{"model": "masked image model", "dataset": "microscope photos of single blood and bone marrow cells", "train_examples": 194171, "image_size": 64, "crop_scale_min": 1, "horizontal_flip": true, "translate": 0.06, "color_jitter": 0.1, "method": "mae", "mask_ratio": 0.75, "loss": "mse", "encoder_arch": "vit", "encoder_norm": "layernorm", "encoder_norm_position": "sandwich", "encoder_activation": "gelu", "encoder_mlp_ratio": 4, "encoder_head_dim": 64, "encoder_fused_qkv": false, "encoder_bias": "all", "encoder_qk_norm": false, "encoder_layer_scale_init": 0.1, "encoder_parallel_block": false, "encoder_inner_norm": false, "encoder_patch_size": [8, 8], "encoder_layers": 12, "encoder_width": 192, "encoder_positions": "learned", "decoder_width": 256, "norm_pix_loss": false, "decoder_layers": 3, "init": "xavier_uniform", "optimizer": "muon", "muon_scale": "match_rms_adamw", "lr": 0.0038, "momentum": 0.95, "nesterov": true, "orthogonalizer": "newton_schulz_5", "adamw_lr_other_params": 0.0008, "grad_clip": 0.5, "steps": 7100, "batch_size": 256, "epochs": 9.4, "lr_schedule": "wsd", "decay_fraction": 0.3, "final_lr_fraction": 0, "warmup_steps": 350, "weight_decay": 0.2, "adamw_weight_decay_other_params": 0.01}
Rows from block 4 of the encoder, named by matrix and row number. Rows with one number belong to one neuron. Each number is 500 + 40 x the weight over its row's rms, rounded and kept within 0 to 999. All counts start at 0. Numbers have three digits each. After the name is the row's rms in percent of the matrix's.
# fc1: MLP up (encoder.blocks.4.mlp.fc1.weight, 768x192), inputs 0-191
# fc2: MLP down (encoder.blocks.4.mlp.fc2.weight, 192x768, transposed), outputs 0-191
fc1.680 143:477449483530548524454512509467416455468474485523463449554460558547489493537475538485483522460455495474528571480525501460530514515559417471516491474440509514421471501636439534496435516518509613507491460492503451415477504472512521538484485551530513441559625512565501479462512481524564572529469536492449434482561453515465502466458482454497467482579552567506474507523535491515504504474525534440494479489533487478465528449457509501490508482483554524511480545529553477508487525558483426564526569501554458460481478484510481491550522479528467402486464485526479532570460491476527481594
fc1.681 143:499476525498481560473631494499523441492472546486488512524499570517468562539516477453476458533534419505501506527501455577489527565529420451585533522503530481505502582518449528478461464518561512479479525563476493553575503513467509540525433407478531588415438533532477440420499496489527503507484425483460511489405505514493490441533583456536447489505436491478504463492554500493442466487523518503551549552532498483577496509467473562427504401497501500507476514539488492544490480501453533456525534534518499543495513409485565470501540463501432468538498493493545533484510523504534460456
fc1.683 030:547539463548458483417523495528566508491491521490499528472495422555478527428484511480534460497468522565427499497512450570476513532423601450499505433537529464491476466523571543460493518408520481436465490553463478438542577553539472487420486502539478542511584472450543482536510427556496497531502516558484509536495496434526464571464513481520519500504492485455461445471502468470486417458598540503481477459538523543485516510546513499548532469621505506478529499505490534526492484557568469435507537467473459527523481525544517514498482518432522471524556454506527445491523452585561477463
fc1.684 104:522493451490550498458506460477507514537549464470556493531445490510429514375478519503547448453542425469501530545427518592452556482441485483498510509490529489439496440450507496482433523531539428533515490490593457513487529500475430530560467508519484497478493496514478555482519485478500500506511451526560478601419505513532513553488531429487548463503557459519546469468503486488496500461503562474526507516462550470509537546469503480476500530527504504481515523451463499529478502465413545538465542444558479503597499567474565466492525469493552475423407559521556488473541633496506555506
fc1.685 132:450442525500541456464529480477479504490500524520455442546538478499455581547523530466504505452513493653426519467545475564525540481448431463464483559505435531483487582474550576512395545478536528515468492545426475492418574525535489499481511541533563487516529470552519473558530443496492535472440497475504534451517511467459581495552542518561453496508482430467450483519500569546478516522543514479516451500487538488431493526523515492436517466451568472544490512472511514480483498464550485517570522487465421492507467507507541485501560429475522474523479462392546535503479462482548477509
fc1.686 169:482518503513540448437520588513467498546480456423498521477480389510404474409480514471491517406524509505565477496514478505461461483515472474478496550484438506522596532576511514558513488467496435598452496457510502517482465537464539508490536516453504499545504415598493565513509510448473508507481510555498532524480463532518502527545457516468561419576468465486472505485462488515484517531540538539523479486467449512446551546557448510529407482560489518488504512425556551503511489520558435484502507507537513509459503552506558466572437564446498492440459450544520484552480559525518462496
fc1.687 128:474525488486422435457488467495473524584578493577463450501505559560509488575502530503514451554554505546489516517483481474554473511516534414501577484468459405555503531524456484449532545415514478503493469515496456457561515501525539455540501438548484530546431528485456498501533535488552503452518486451472478538495532538536541492482431499494525545464477510491523442489495604571479470445533508450552568512526511439537473474535462461540546516481507479520450397516476492536536441520444454406455523520532516534590509563444506488535475505453510465479557421483543482457534518526484478478
fc1.688 091:534547438491512496573462504520509486488524452526449553395515515453545493564560519537540492489476516547548466543646488452523479538468450479494486450443461539509472548493542495471475455452509484539485498575514537527512479576481514510472536577541444479456543519386515534503552495574539436476563531503520479468567478516504448473480492444482503454460470542493527494528508462508472494519452542502563468457536485546514571521487474503445492505498512609505492464478530438524477398455458475464546507499480454480537519522561508438539457438444480432500536512554443523506537494435520503499
fc1.689 091:535473476507515547467454475512509444451529517479495448475463548480435487537468499493438562472581469481464507484476555538454517506432509503475579469523473517495489537507494503496505508449484505522517426462528455416613465455547465547446501511512488468540480545502592458520466419513527488505465478535515507479581508505499445514499493557478521469567525485492531493482555461532502492472547530525507451445443532433503579490537519593486540521470547512505464647523514481431411597527517496520493434442480505459547519445481537504532460488523500449549523563551488460480430495456523559524
fc1.690 058:448546533521499528432516500522520532493496444509465478521499484494504579516502467478500484480510569458447481452480493498563473489423552464445554455443548435437528524550554488467506487543492505524490455463488506526513524515568474556496471493487517605476474490493572520494537475564485514467480477533444528495465473460429511589560544552564506511508489463419378483536545557497537515443491496560433549436442525527458529534471544502435448472601430464505542522457556461498473487488551499475491524490516501452426483448524529572560540461501532468558560510523503523440550489504536473457
fc1.691 130:518549574587457520476485483485457562501478479508539506471459478562459516422490523524504500437487526526626535497534553502543399552464480481502471514507528499516494507508508524543541515456448519519439492424487463450495506531522469468561551464502530571558537471480523546487440497518478432473506528463547495454471433487544481536499510530538520469596543507518484496566529448546537552471466417457564426477415491479574429468471529507572458521463481539478534457540497493529500498479559470460510496447495468467571471468493545493523462482421526554481499485547425492550520556466477418483
fc1.693 125:551472493494497496482547464521546544531525480528467476546518571520450481462513540588491591486523506458544489582498552525492480521521477498522544518495454469500484464537566485508466498458531509468506504402491457511470571560499493497447488476471530444480526498478516485523536495461418489537551388517441460508523493480425533492564476488486536499486457489567469512526461476526548471544423479541528542549522502487477473550469482527455484559434446423585529487554599542490419515440550533503502543461485459498529487515489498560528577423551486464464469490378513467520515483491455412484
fc1.694 042:502489516489571474512596505543506553431529501544433480425505479423531489640463496543482490507487520522493519458502460487504531502484467521465498519481527469527497496466532506445465567526487414473531573450468515519466531437514483439527539495485530511576486485521474522526414551527504500526511499494455517461491485579492483466521523501482471473517498490557517524466510527463520498486487470468612504554453486552521475514460473474496530458479495496475467457405479546512463559514558499508568516521535461542474484479517559624566556488445407379487453511441550446522531527438545497526
fc1.695 137:541472518425497548526475483536476499565459511458459423529507499544531555493529458574460435457518446427531551522460458520499513497482439544450552577479528404534511522478511483524571489509529541456489482463507528565531525452510445442475485531453548570579499527498431462426509523512499434543557478454459504442532513517535507463604500492508511544482493510551491441472574465470491507477547473512476463529490508494544549588541453556485418516502450541459525505564461545525534468493444484486460479495527512519452507493481531526524528491509455487422525455398563464577480475557524495469
fc1.696 057:479435548491477433516484512500481497470554563523482488485484509462502439584515499518496459507605468490436496544572539523525482545525469481430515548458462516568538419467555540522431482525569472562526504520413551447454494507569525541582470428442567523501468509509511478451485495460519436469464487514488525506542488516519531436507487438411531504531498475496499482471512557430575494498541525510461470457499527495530510509576492532490493478471565479533514513502483554547493528512554415482458465481487522506516486480567511562517493380499437571443416502584505477450491528511497480522
fc1.697 048:483445511432491523491503469518488440508551520529488546409464479541483517504478473544509565518484527469513485507473490511510482520493493491490536507437477420522490464523496553520490565480523506527521499485564579459362479507535482545492507515420509462473575480490516538468518543478485465548552520469468547456460507555499434519483518603522524527461514518496564497459415520469502530451525506549482497490527516439561402457587526476452375541494484483546508493556528365508481465563510533484479493416527489507526554429511539530456478527545559540481446504496497566506511535539454483515
fc1.698 065:522500559532477522566474442528474457532497513575428536572406501491435476472520475460483491459584475490463551487522496533502488533520489481455532445522492473535379500510562482417512509484476516523516500558386473489589473425509550463560483557506505547452501521518465435453518445471452588515518515492478457515477485549484444511493486489488495445477479589477520473475494573549507540540452515490470450472497553484519523516480475575505575500514516571499498602483455589511508504500530511479546481497477458556517496453471462524428424488504537487487549583491490430505484507492525537499
fc1.699 047:486531458503481538472463592436483503402494551495487515507501468494506540546518523512534506419451499492453466563483499521555594456550522585483514552500566483508471531532410494491451497495504441500471576543542558489531477497497524485578531425478522489515490493469405465507523455500488438426518483499493501502522551559522503570533520458461481497486490500485495468519609451423497512519443485532523404466512499529488493535520483476507426517514492435505611564492478493508502546556525455531525534474547465578458503389511503489477489462469574526503468530468542444545547500506462458467
fc1.700 041:503430551457441583470491523502480494481526470532474455516400454490433508480502593453451536453550517450443457541511527526491476597472451475508521511476488528549513536463500513508487554563471523498544503519457450517468519477543498460527537431511539463539416499553480434455491472469496556473514538397498596463490451532501399529537470499521526596545455506462548484497501500502502579529457456441486511528474528551536468497504497538476458508519411506496480452438516448486582524520501531470529485527515561524514571593514525510501482456522456553499468502489510539478496582463492524442
fc1.701 130:489528469526428534527522484526457475569487555544468503517458514426478540509514509465433474511501503595468472489518467508558519464476583482502467450478549499568552545539499479511466421501523414564587449468503499472503514486525494493553486551476500424482504593452528497546476488472583501508468486525484422508507425533483453491468463469511515429523451545473458528429535593552537528500504496499458508485544469548536511475512452477462508481512540441502546547475519559530593520501473501560483529503366479459529529555560485494482483469486484490471403546496451573472501498565473481478
fc1.702 030:475476487474501462521513437506504582488552459512446417535452566528557463501519561490575524461545460542486490475396492469525518465412551481434465539450478522535482574550513496517509574546502490464499475489492447464504515468413487437451471514499545502547448440495478500514482546532409526489524516539488434500472539506556504583561477562486468549491527452440494444496490515437508498469532498494494478528460531511520472428513531410436496467518539521479472463405502551498500564494510545553602532496557498531500539514476602509539521544508402490523481479475503514559490528499508518483
fc1.703 053:486480520518513551501496430507496527520629552519512498509489530531440464503515526444481488507484492471526449524440506544538499480499551482471520462465570466534536456487467423462435484529538457498454474459467485520505528570546516507464498504474472492482526498535537462523506476491396458515522514565561432537554535478427544485562470492508507485514479499414505469556523525508500543460571544501526533513401539584508502488440427541419519463545488523479564546537536413472409524503514443465519453485508483483486416585444487493553515454541519506539588465548507478514430534542481452527
fc1.704 072:553539479501460463471501464470503472590484465466499472514530560517512507506447482487461517506480465539537523481529568497471481483492571513526546494480463467496485518481402487470561482506549602533420489453465504445444433505409499563522491502488432529501451453481498518449485539539444471454598454497493484514527522540584527488499515559546491577537545470482481503512473495572491472446490517403490503557448479517477449499512488564502552461539535488534485502545504409421532492483469429530493565436517506482503520556504463538524587488506500502410465423535498606514555517542509504478
fc1.705 094:426462512508590417498534497435456489491471492640503504550479522470481497497514452511490481465567453465499510490537524600535499511495429466463512472485449487505500450566443549493494548476522582466510478526519505444470443444521491501476454515556542440540543532504542475514425525481540548505496515504486448529491502477553500485434518488512501503553503514445490439429516455591488459520478539527465490540554542489430571520459541472496539533447532578469553523446523494522481548543529509556505441491540444542519442460500493523581523488519475418456535435505497509538503492434534418552
fc1.706 094:526509504500469525502492508496516503464488537576523563558468569529477471532524453530511486495480493565496487477430465569543557509494416491538539470483485538516502575497499515522485509506477515479546547518531477508529611518441528488448501493494468439502481545527493575552435485457498435469388511487522413546458548522462488483471470431515515434546497459535477513464512494500585457481501539522509513549516461446551465481544485484492465537612491426579446392511461440543457553490450521524541449448499490485505415443510513540467514515422551514501535454444481514568555506513525523470
fc1.707 088:494508526510501482487533465559481531541517492492468466453509503462533541491514567470510370517489546533498502485460441540505566559429478490534415512506517509498529521506531477528550442485551530529472528515468520462481479538593519452523492566423486523477527590540487416483446558581471478444548507509423486518473461566452539466461547527494478506594500453548483567468586510454493561476427463465526475481481566438486527482484480519468498504482490512490532424474487529543457472480473489604532529489528490483440578512486572531448484460489553492423458532519547511499483510441517448464
fc1.708 050:556496469443500445508460418424493452443517494534517481508494545545526507440541508466413513513496483529491459486470555509570466498494495493468530481450458457522577529448514503523538433504567570471473502478465511404565478531494495605570517558470499567412442422510462533451522445504550523432508465550500450543493535506493443468497501543493528527459576453476442474497490489537522475548545500436543470406496554509499417513514513552450527523556554514499485504512503462491504523546473506487522521529444539523542588496523505516532492513519561508491548472495512556503537479529521494376
fc1.709 165:490563530447478497493472570467559503508516516397474478506513444476492520487517469524479542512571544516488491481547428504474466455612499524519536527473564574498526482479503494478400537466496575461478544544502520508558459502536508454507458458515477457489458544494526458515585491435528481520465483594509545549548529497451528470541516563445525477473505506453538568482428496494521469455537415447537487526472537511412472491513496501472499530553500494491563531501517471442515460485458570497414476522490408515509507434524595537473565491516461466513571499446463480574531457497536448457
fc1.710 072:489565454508458482546503497492467546508523535483477516511548494521520440477558468536491479488527532504536461402536403436513522493519468500466460482523479490465529461474494508586510519480368488508537526487503561490507532476388413513497530435449515565530581533440573523544546478480500552460527490521484518516529505510487502517443546441458494554507441464512548439538545496501497526432549553489462425516488567549429514572556533457527515529458436532421554473498496456537482468484464520470483547523509404486529493542481511467491498475519530569567474472478471521562542484518556441524
fc1.711 122:474482444494483440476387564492513481499528486570492540549488504548456489454489476541509536477536535407576569581432512523482454457498487554524548453512478480533528499464475467545498572488459409505502517439476458451455450452544474497463440512569541529516480611532457478580469534444471509455515513485542543502461595487510516542454518499441493507558542526525529572493485534469526549470466437554505489485543547493472394541431475433524548495507528428522529479512484529517508505480541522530504533523509469444523464521475455559493444447543512562471526462503537513535487475495528456518
fc1.712 052:554434485506540507564500545500411577569555487447451415497479493485453517471473488443573523520583496494547485552557481523505518568465473497435482512501527516562527529462468482500478507513447504519530534577473432460501516543437512460472543492512475518504451482490472462445450575571451482490510506510483467504557441528495498504557500562489529542516481474550493450567581503477581541458601471481437564496495410513492468469476481515514522517550505477557466454438492493489454501473469458469465531453557546490471469571470502508563528462527465531556456543518470445511521437493465546415
fc1.713 041:484498449439474487564521392524501499554533551526460473464561519476524534493540475511450476524556539504546507486505521431473513575547509469484430560459537522494498425500529482502430491553469564483484504476519551474560508503454510538489483529457505465511455570457474454507459513490510423533589549555543503526479460555462509450533454501463500568550503418504474448588486456450490518531503536528499512499495508538492442553432486606527543475430546462499550516468523502444530544494502447447528451471456535457436504567507564470553581437440490464520542497514520519456536490524445507442
fc1.714 162:451536470499481472586483470499491450498437470435530503601422540508446487452526455472524559441511540495560531491479583557582491489501543499469485511550531531560498496439489537472461497551475477532508525501458508512473440408534519498490591481470463494480477514490536409559419475466541486499563515488566457427564490462515526510504542436559532465504475465461470485530529440495479509441516571487474560470478521473499486470514496545430530485418598496536481561512536456543466507513452471470515481534463508478577478528519472530568449473570561539469483527467481445482518525572511507495
fc1.715 103:458436465482516484553468528545532500526545478496503586522422458540446510465480479524489501520493510516531431501483531480529565567443507479491496533487443448583559460528442535522528500443539512523425502472492490528448521486554534532530503449484515559492513509511543511479486505422448443505438573539493498470517508486459505436484488431433542499467424486469427552500470553540515466473546543506476505553442542501504589536575429515509517528515469530460596540491551442592520425496471497411544493453528478521466535436511567481451413475572485497517482535436494522531530508534526511482
fc2.680 152:521463537536476514547492466492566508446535511466532503430522436478534522516481538494570481511437478487504453486544509517512470483502571523578557498491487527638503481430445517462504550521441458533473479560490489470492528511463475522486551451442454582483414453482456446490478499513455433597540457437476512506535556551551512490476464474515553586479525503443472443457504520508546470436556410503509459501569515463519478508520504568549548528579470522487445453464468527573510531508430532484459481477454512536507448523466531546505463513515490601492501505513446480504518515569513502453
fc2.681 134:522504460579486585458476453508518486481498455542560548444506523492516499487500516517515524551434509471436472424489500514452532500461488437499500474555481491377549439514459529465540505477475466538510518463448515536548512467491488501518430531512538519499489502521483458526472513482551441544471485481441511464579492599484516468423505491460496527443521542469548565501427555547466437465517520508539513461591555428491555520511562495594531443459504484504560448526430478449463457537469477473517492594497519535470460503515560483486533521492471530519513517564515517507563378483545522551
fc2.683 034:520481535483543472525458474468519403476462520597491425486485497500467506527520515520436547508560506469554489519471512468460498448576422574483529567528462548513532490463479515528479508561466544504520520439488507523499452467518453520531455519460494404474469478514511501443486558526498490474471559566571506430513559545457554468551413517460569460515435524504556509483537501528531549511465527530515508538487434441565541536457515496511459529468501554505501495482527534505483451455469493582462525507501509478512449528445488467514493412551492546467557475591393515531535517451408455540
fc2.684 102:504504520495514528458502466479467530524530585574457482490538535512584409591460578564451483513476518492455521531536484566547534453546470529481511477448458497474525532469514500515461499413567483546475432494527550465538477496473507501544497507541457466542495432461488499505500475482513556386491484520482433482551509532486538478458468564542439482507497545487435500598524501555486472506449425469484463425505497512522482495565464487466514526531541439464487473425558482463405564412504535531463463511541551527579515523479543520537538519535551498497554522511471409492495449487486474498
fc2.685 125:522497490517488524537508349548507486490530500470524455497587464515557468466423484509537515527504467499575494558453489469465472502532547541484479542516575489527519496469468587500507543593479475519573503501537525454484450538492518490573523507506457576482495580458598533514474495498495448485511473503418491440575519505452482466544458484502541514562486533534532480478482479450488503501546513523535489510546447508550520431569537479506478517563487516466503484358507436485489520507409506534415528427470418494511472526445461526524496479506439481514497469485509460541437555487480478493
fc2.686 148:519533490578475501444543561503489516445514515471457535513556466477545507502449485572467536558407485492377493452509573477506496466510501502541511480508473469566537500506556573449581486482466473523564559562536433475482505495486475456537448526579539528442485488471465556515463530519496508451541506518540471505510454514525485424478491535495532551462464555503432471567549489510497465520478466484482456403528523471503450505486441462435529473504521462518590491475454462529535495474540582570529435516525479518545405517465522454453558556449493460477471456560543515519565521505494470467
fc2.687 141:471512523484520596544521569496540545441478537451535487477484461508512525446505478430468472512511442472517495529443523509442515493497508530484507533502549564413498507482452472635587480512498415538605502500499532517482502527554452601493494529474597400466506539467505476502528511495464471577509474516500520391472468475485429503456509531496518407491504449521512580485528505461485525502482504498459523566483486516498468514492564530563460506516542386523503560544480558484488524476491514476593434456445522479447490450476482516506471456505515507552524528466505527532500495452494474483
fc2.688 088:469440498538499519457457456516521479536514494458513436549469474514473454487456525354398548508441560515456507476500571526566567492510582553548538454550485437556494532396533484552459470534417515509488496456501501482496495429482512528490458504529531531504489421560485505457509514497454528516507425497499491454456572520545532599563484578548508488546469480500502461510500491479519477512451489500475472534467502499490520524521537472534495544476502467462441493543477536498530551601523505515490469497393521436577531495538487513476578502522481510559495496570501491483438465522456467529
fc2.689 107:506443521554548549553521470521495525544516521439494550583480476498566541420539536531517411489454525505500513428462527467576497462593548542513435567491490461504503429490521520528478470492425461489467502578460470432431515492423544448496512538527583521526453489471558492452569481460480535450492488508501565582442483536483549509540473535460521560469492470479466510467514471411459466539544558512505504516515513521534475559539465546505506472584462468504466470507497476535566415434438528455505511501529523482508468510498474418518525479526417549497504479451462532458495472515509543494
fc2.690 066:551555480531528504574464526481507462513488515517480514546549464537512508552468493572532479479508486502540479558504490481453505518542457471529480516565471592424473464445490495530485512470428471475533500531438439474517444483478518504474583516499527375445547502550516482445459562434535491520536547513549473506465514583503484498505478455530526521493467507540658521476482421525521570530487500496539446477441463504509483432549467500492542502533478614484464484481454508463554483519464500496485449469527478545526503551473564515449493403506442553459447457475479522561515524461435504470
fc2.691 136:449517530489560465477456570479485439540496530548605430469603441462540517483544562531409564489465522456465524503475495518556488515499498432445533448500517452480495521513456503462560494441489529482455515515509455519533548509475542510522499496546454432501553481515467574491448506505440452440494513499568440496532456489477523577506507515502467490507392467503436604540476490475516579471549477544489463501543536531481472499509524527509560505401511543506559506500443528454431476478487505516508503501511552483487431549468488492459441500472533518423564514576508569496516466548526465532
fc2.693 121:476574511563483474510493523486441424529514538503529543531504431423524539458544499480508536456555450514446482481569494500520511450493512576559513571495445544489556495495512533487401515520528519435437507569499534535569485479547455545419525446484467536581495509485475506471455589452485457483488484455517465538517483489496494473450545484462472515557470474541518478471472495496565490512528497483468471449465570460551512523550592471501495474561555429563525531394482518490487466483496461485512442607518460488418442488518500493485551535531437468533513506502472564542470476446488561486
fc2.694 045:507534500485452545468465460505509446498508503493533538502540536484555512435499491488513487481499457437476509545525507527503555545542503524493500528498514514505515496510526474472500503528492631566448398532473548535492499472557472499487491497470385480467548433515614514433514489519503482503441543465558478522536473444476539514407472480520481481484393557485504446527429473537492493481501502462450530490504533473458497514544524509517402505510499437440509573567468489495492442566520526482506478522466590536535551484494460421404435598545518601518511559504489525505481527536466493494
fc2.695 129:535454540521577445543508551519475523454466522459493468557516488555505598499545472472517523516407550503433483509521404464487467505478485538487519507562460543452456439566453481485504513545440545527474479508535513470547530479511463553493547462566443441506496546502503492470542552523428483496488493554529496572474550497431424470494549537494440483517509476554553511592513524523538525446457446525445491441498520514452495451460482523574494566438463484416480529501495518467494460593535501446528469449525506506543481530470476501456522579518454470514497454457555590508515497512465420525
fc2.696 061:539476455527548549574501431524504513459445384542505536492499483474502515503513483579532475511476510542506527565474444510451528560545596596518404475493495460520530505537431501473497578473467547504458560454583480489529578514405420482452523516544540483534497492525538477492428478609518536466502502486467490489534493457503522488514578551508475506430463478503523561441515576548523535507499554499495510509489435465519494553505489488465528462446426555417461524425457451480551505473466524485483470456537509447505486486486523471443529533520482477536514488497471509467516435517466538489
fc2.697 053:499530468614482453532492536466510534480474485464493489556535514528472508554552508479516475454515497536496490514515462482482525492513463510549439436525504539478578546512496462454485470496442514578539532474497429514573490496547517516480422489563484522540444572472539516544462473447530539520482497425553465535485423523471640507490472429525572519506493470513447481509518479555501508462458538468515480512443447554482553587499461515486570468485521514517491510409428597484466506474535470500496504513473476523479512555483507477588524417457437421495507472489565436536462501456537551458
fc2.698 070:454439433439492520425535557504530546487529453559520471489576505527524513517474527514456536501468521519570484479502585483507517459430462507537476570464481567446542507463426507529437480519550491409516504441555578541431510555537441574495548421482478467542527506471485513555513503558544447470519529494447509479575511473532523480502503513536461531590520443511439530491515498427509487440522486514527542506484477490518457442503517430531465467492514462504499443590570415456549474447462459465476524495499528451512529521541516504575556519492456506547488489511497595490436502534507469522
fc2.699 052:502440477535455505488477497506506467570553484592538473476418488467457568482441549520567535423452525484452515561529470434509453576555496461535481509579593457482554476488524530492501531497424482534447484476563529548511497458516428503465544497586493455474512538550535458474432455522459476529477524471536529464429525515477563513518464469556607518471519518527555471466474464495529474544493499544557537463499473383528534505500484540467447487487502559485468525475506571474498485519461419500453500468484486403514510481478511487496549481541565476510469535490442561518520496452529476462
fc2.700 042:459513460555521460539519460506532553484524472443505471525608534515539485544524438539542454542496451545567562507461465468516482417498500507440416474517489449457510507502480483489523468445464479525520531489548557486488475558471577567489485537476451520536557498433521588558483465529479507534527461556488409506492568489506584467443556500452457446491580461514473472470497534544488446513527543536540507432509486466518557534529512489455527504512623466492536545538445536451454474468521498505462498473489487468456454450466516557502514507490462475511498448468496465586524450524560467591
fc2.701 124:565488529576569529477491487499579548472469492520488479504540480467520527517462568455529489438495492454553517427521445527490517502572486495491429550539500516500510533543511490555491571582507487463509539511543489543491473538533445460515481554446539485417482420478541503467584470491481440453502556553448542527525500497636508480511516574576499518504479446523535438498518497514510491487555433451480485514491480446507527477479508451454460436474479494552517498504373497491549459612532478517456496440527523446479526448396518473485494493534567488500499472496515526455478459458506496454
fc2.702 034:521516518494518517479471548544485446511479563528585569463540434490475514493454428451454444503475547484512479604541477508484499551576484525539572447506548489471507454474534565434497472501518504555529474523489485519481453519520473504498532427528446514492577468510564529422530503476543523533478464462562524459518456511424518461459518430500540485555502574540460517512473468535469519479543462479481550466514533501468492557499457553606520512533471411540466516615491486485472470500525475442484439542452480442496500529477417496459506546443558538455470589510483488450494514516502452435
fc2.703 056:503524569443534442459472506522538461477472502557554542518492474445584478448533481566498503492550496459569486512469518474465509535555528540523489497589437536535480557507430488499427456476489512392476494530494503483535438448517508472502511465505497511568476484522495516496454503483583464514457514431516543472506544475550547459436501528418452470466473481621471475482570498575551470568503494477534515460516501466545509468529577474492580467499441541465498440407492549529548484469513525503468503528549499493471570474486559526507510436494433529406468491485543561535531520447502508492
fc2.704 072:463534501475517587486531501539486562439484517442505561521423494522524485476540517499549428460518461512552531529448423449463494505537527447430508456483504535441500469492472493569527474491524454434558458553474477511582576526482405480497507497524507434529507489486468514547492518462563516524472491494470553495453532462455429501452471471465576485490534490473487524496538458494525499522495509559524543524541545498528423535523589475483464542464416507420523487460481610577504532538536568472525449495555521503480486448504553453487463456485508513592570478531556405474485465515479509507
fc2.705 095:538543488496459548466492503544538524484537492419427511490508534477512521533482527466516498543424550506563477508485461421480483463525628525542484513480505518532519536467532563449464460576459425483486460522492472524541601524485511495442530448504518531527443492576489486539494460547478469575451472459560493492532492563507483505507452438451564554500517494517519452518473542490481512436564470472502441457521500499537484472562406522537468489496456416456442451495517476490503423475458498475509517459476498478533521558481569501427546553496522540542490478511510473401468536613542544514
fc2.706 101:532493481510460519543498512444502473548466497547457478468489533504471513478437504529410519455569492483447488490531506536457441506477466485485459507482516464477537558520481511444511474455557511474507509466539393543448473491571494472477539544525525439567574524502441472591548542520544491511579541547434500551465517527455526400375424532515552509515540543510481494552516519492503539557494421517427519430514505526508540568561486475526591443512464479464500503545545542445499487440549521476529471456485503503470466542535509470516452500448447510446534484457494556508531539529524436560
fc2.707 090:496451538584565490567486525463507541490464509538487498496542540508487465480530494494482541553463415496475474450507475476476498449529559459516535539524473449434427459495497540426525538494479542505488465522528491484461535528502534550459490509521484540480511480526534490442534423508439484536502510442548425556519538472448534485561509437577562479426495516487539456444440455540572523517546504536532459451499484552530534547486505508577484543455512566523432568426478499461542517532429612402463533483436472489563449512471472518545506538514483575513459486507461498432520484466540555477
fc2.708 050:478471494523541514554546529504517530481510516510476571551477482470495473515499514581529485498489494436534513478499442485557476456540538550485468487528563530466432474502478462509415555503564414449562509501495463565563556432478501498416459426531491412513538479480502497490510482520509483560514518478444555429519543492566516562453510525572529478538464544477509496539517479448466497474517499529552583532526434462553515550484520538501591461527457516484522517540426536562503503492527537470505424457471485469484556513511490402477480395448515467440492550551462483408547503471451503465
fc2.709 137:506529517491512447484510472442504490474488488513498514487486521541453507484548530528464472539471502427545540549477530500464392475494496568552406518524537408417466531486543478448495502468539525528551504546510518414500536478517513443521539558479515484521492471477471580588508482603491448532520525431483529499494483540529507444508432467495521521496441513458500417531495486523454476561553544596542565593453511557492518564438417564531526525530468471496492446435460495527434540463459509573460509519526528509561451477529504479500466567496517506483525496479498516502450539468429478438
fc2.710 069:528537544516423477510503427523509455513565548500542461542482495453529468572482502483468527436518491560467520569488459502480502468512451475483484565523521552516551534457533478491528449468544518481432573509502467560520538486545469480506432462544548464508503535474438461528446481487498492505514460516543488511507495522481522577516471621456421481470504541485484483461526417536590510539492559456376530465538413420498574544555530511435474415489489591482476528513493524490526494478496512531457509510477496582461467508555511398431531518521546487467502520498486481508559487519472483475
fc2.711 130:558435477498564481473449446456526533523479562448591487476588421508509551494515487449489552511531529493466547526496504582497536531502516528500455506520493540466496522506502432526493488513500528593433449508596462504519554449464587475543514503521424507532474497476445564490605551517459505522505453487468492573482477543482515514519471560433457520400498472482474502476477543467502477491532485474490510526527465498506530483472489466473495431486523530516473551484462464453493464485435509534467529480529505510464504607494502453460593536452523464555394487545451433554551430479528533509
fc2.712 063:439492507500510460471510499498497498479496485544557549479495501505543469488567518532477421482460513522513513482492505514450511486549477427543525410434481476423465493498488557492508495482540524471485474392555508471500506450520516469507467489530510528531545415520489602540542373469517475464462429415555489495482540501539545489506511505503520489527480508516482549448478556536426488575475540465511434463545572500517490516544526424476530463542555475411549502551524516493601547475529524528531472548478402479577505442485484522447500533434486499533516493440572562533478533522558460515
fc2.713 044:505441558528502501450515471518541526492496440485550501557450451460507390532514520507564517478472466456470536508493537548528522440503528548544476501520504501496522517523476512533532463479534470510457456566475520534529522471555443484580560532541459513465532444485524412494549422470475581464481417440445488529445488450563539540472564537563465448418512545477517496444499494477533476502515515489487433491521474517532546455523558436465461457558475564446447454531508497521481462457503593560463524567529496487538459476484380511484466570565522563482509517495500549551457523482492516499
fc2.714 142:435494528451499572519533427492526465521447505553489507453526551516440510466445526451459489524490417577458441542535543543500502493516579422462515518401522566543434497540476491517479552557504511472511503485434468487476501508468565473415478511537486446491507535436494446499469404501509564535512516451547529499553552502483465467500470452513466478478509496467522455413498464486427511590517560464537582448543498498514550488515462531491474529478523463510438543485484549548524503488501489465534527601449479568495521477500468511568532490497486501402522542557516503507561479569527548518
fc2.715 119:513482573507570468402508482522504472496509481392502441597478543469484487473481493457542468469506371478549465484451426526483561461533521510479558555551460500535481529511552472525443570483505532446447568550480536548543483481480458521465472529488506539500476509543536482544472490512572508536516443495463470493500492517519452511529517562506500473464492540549579518577481519573503481518478511480504539409494500472514515537499495502422535481507473505534398514453535550481468474419520468494497441550479450538471504579507463548479495500520584530441585521549500480504506462478441515421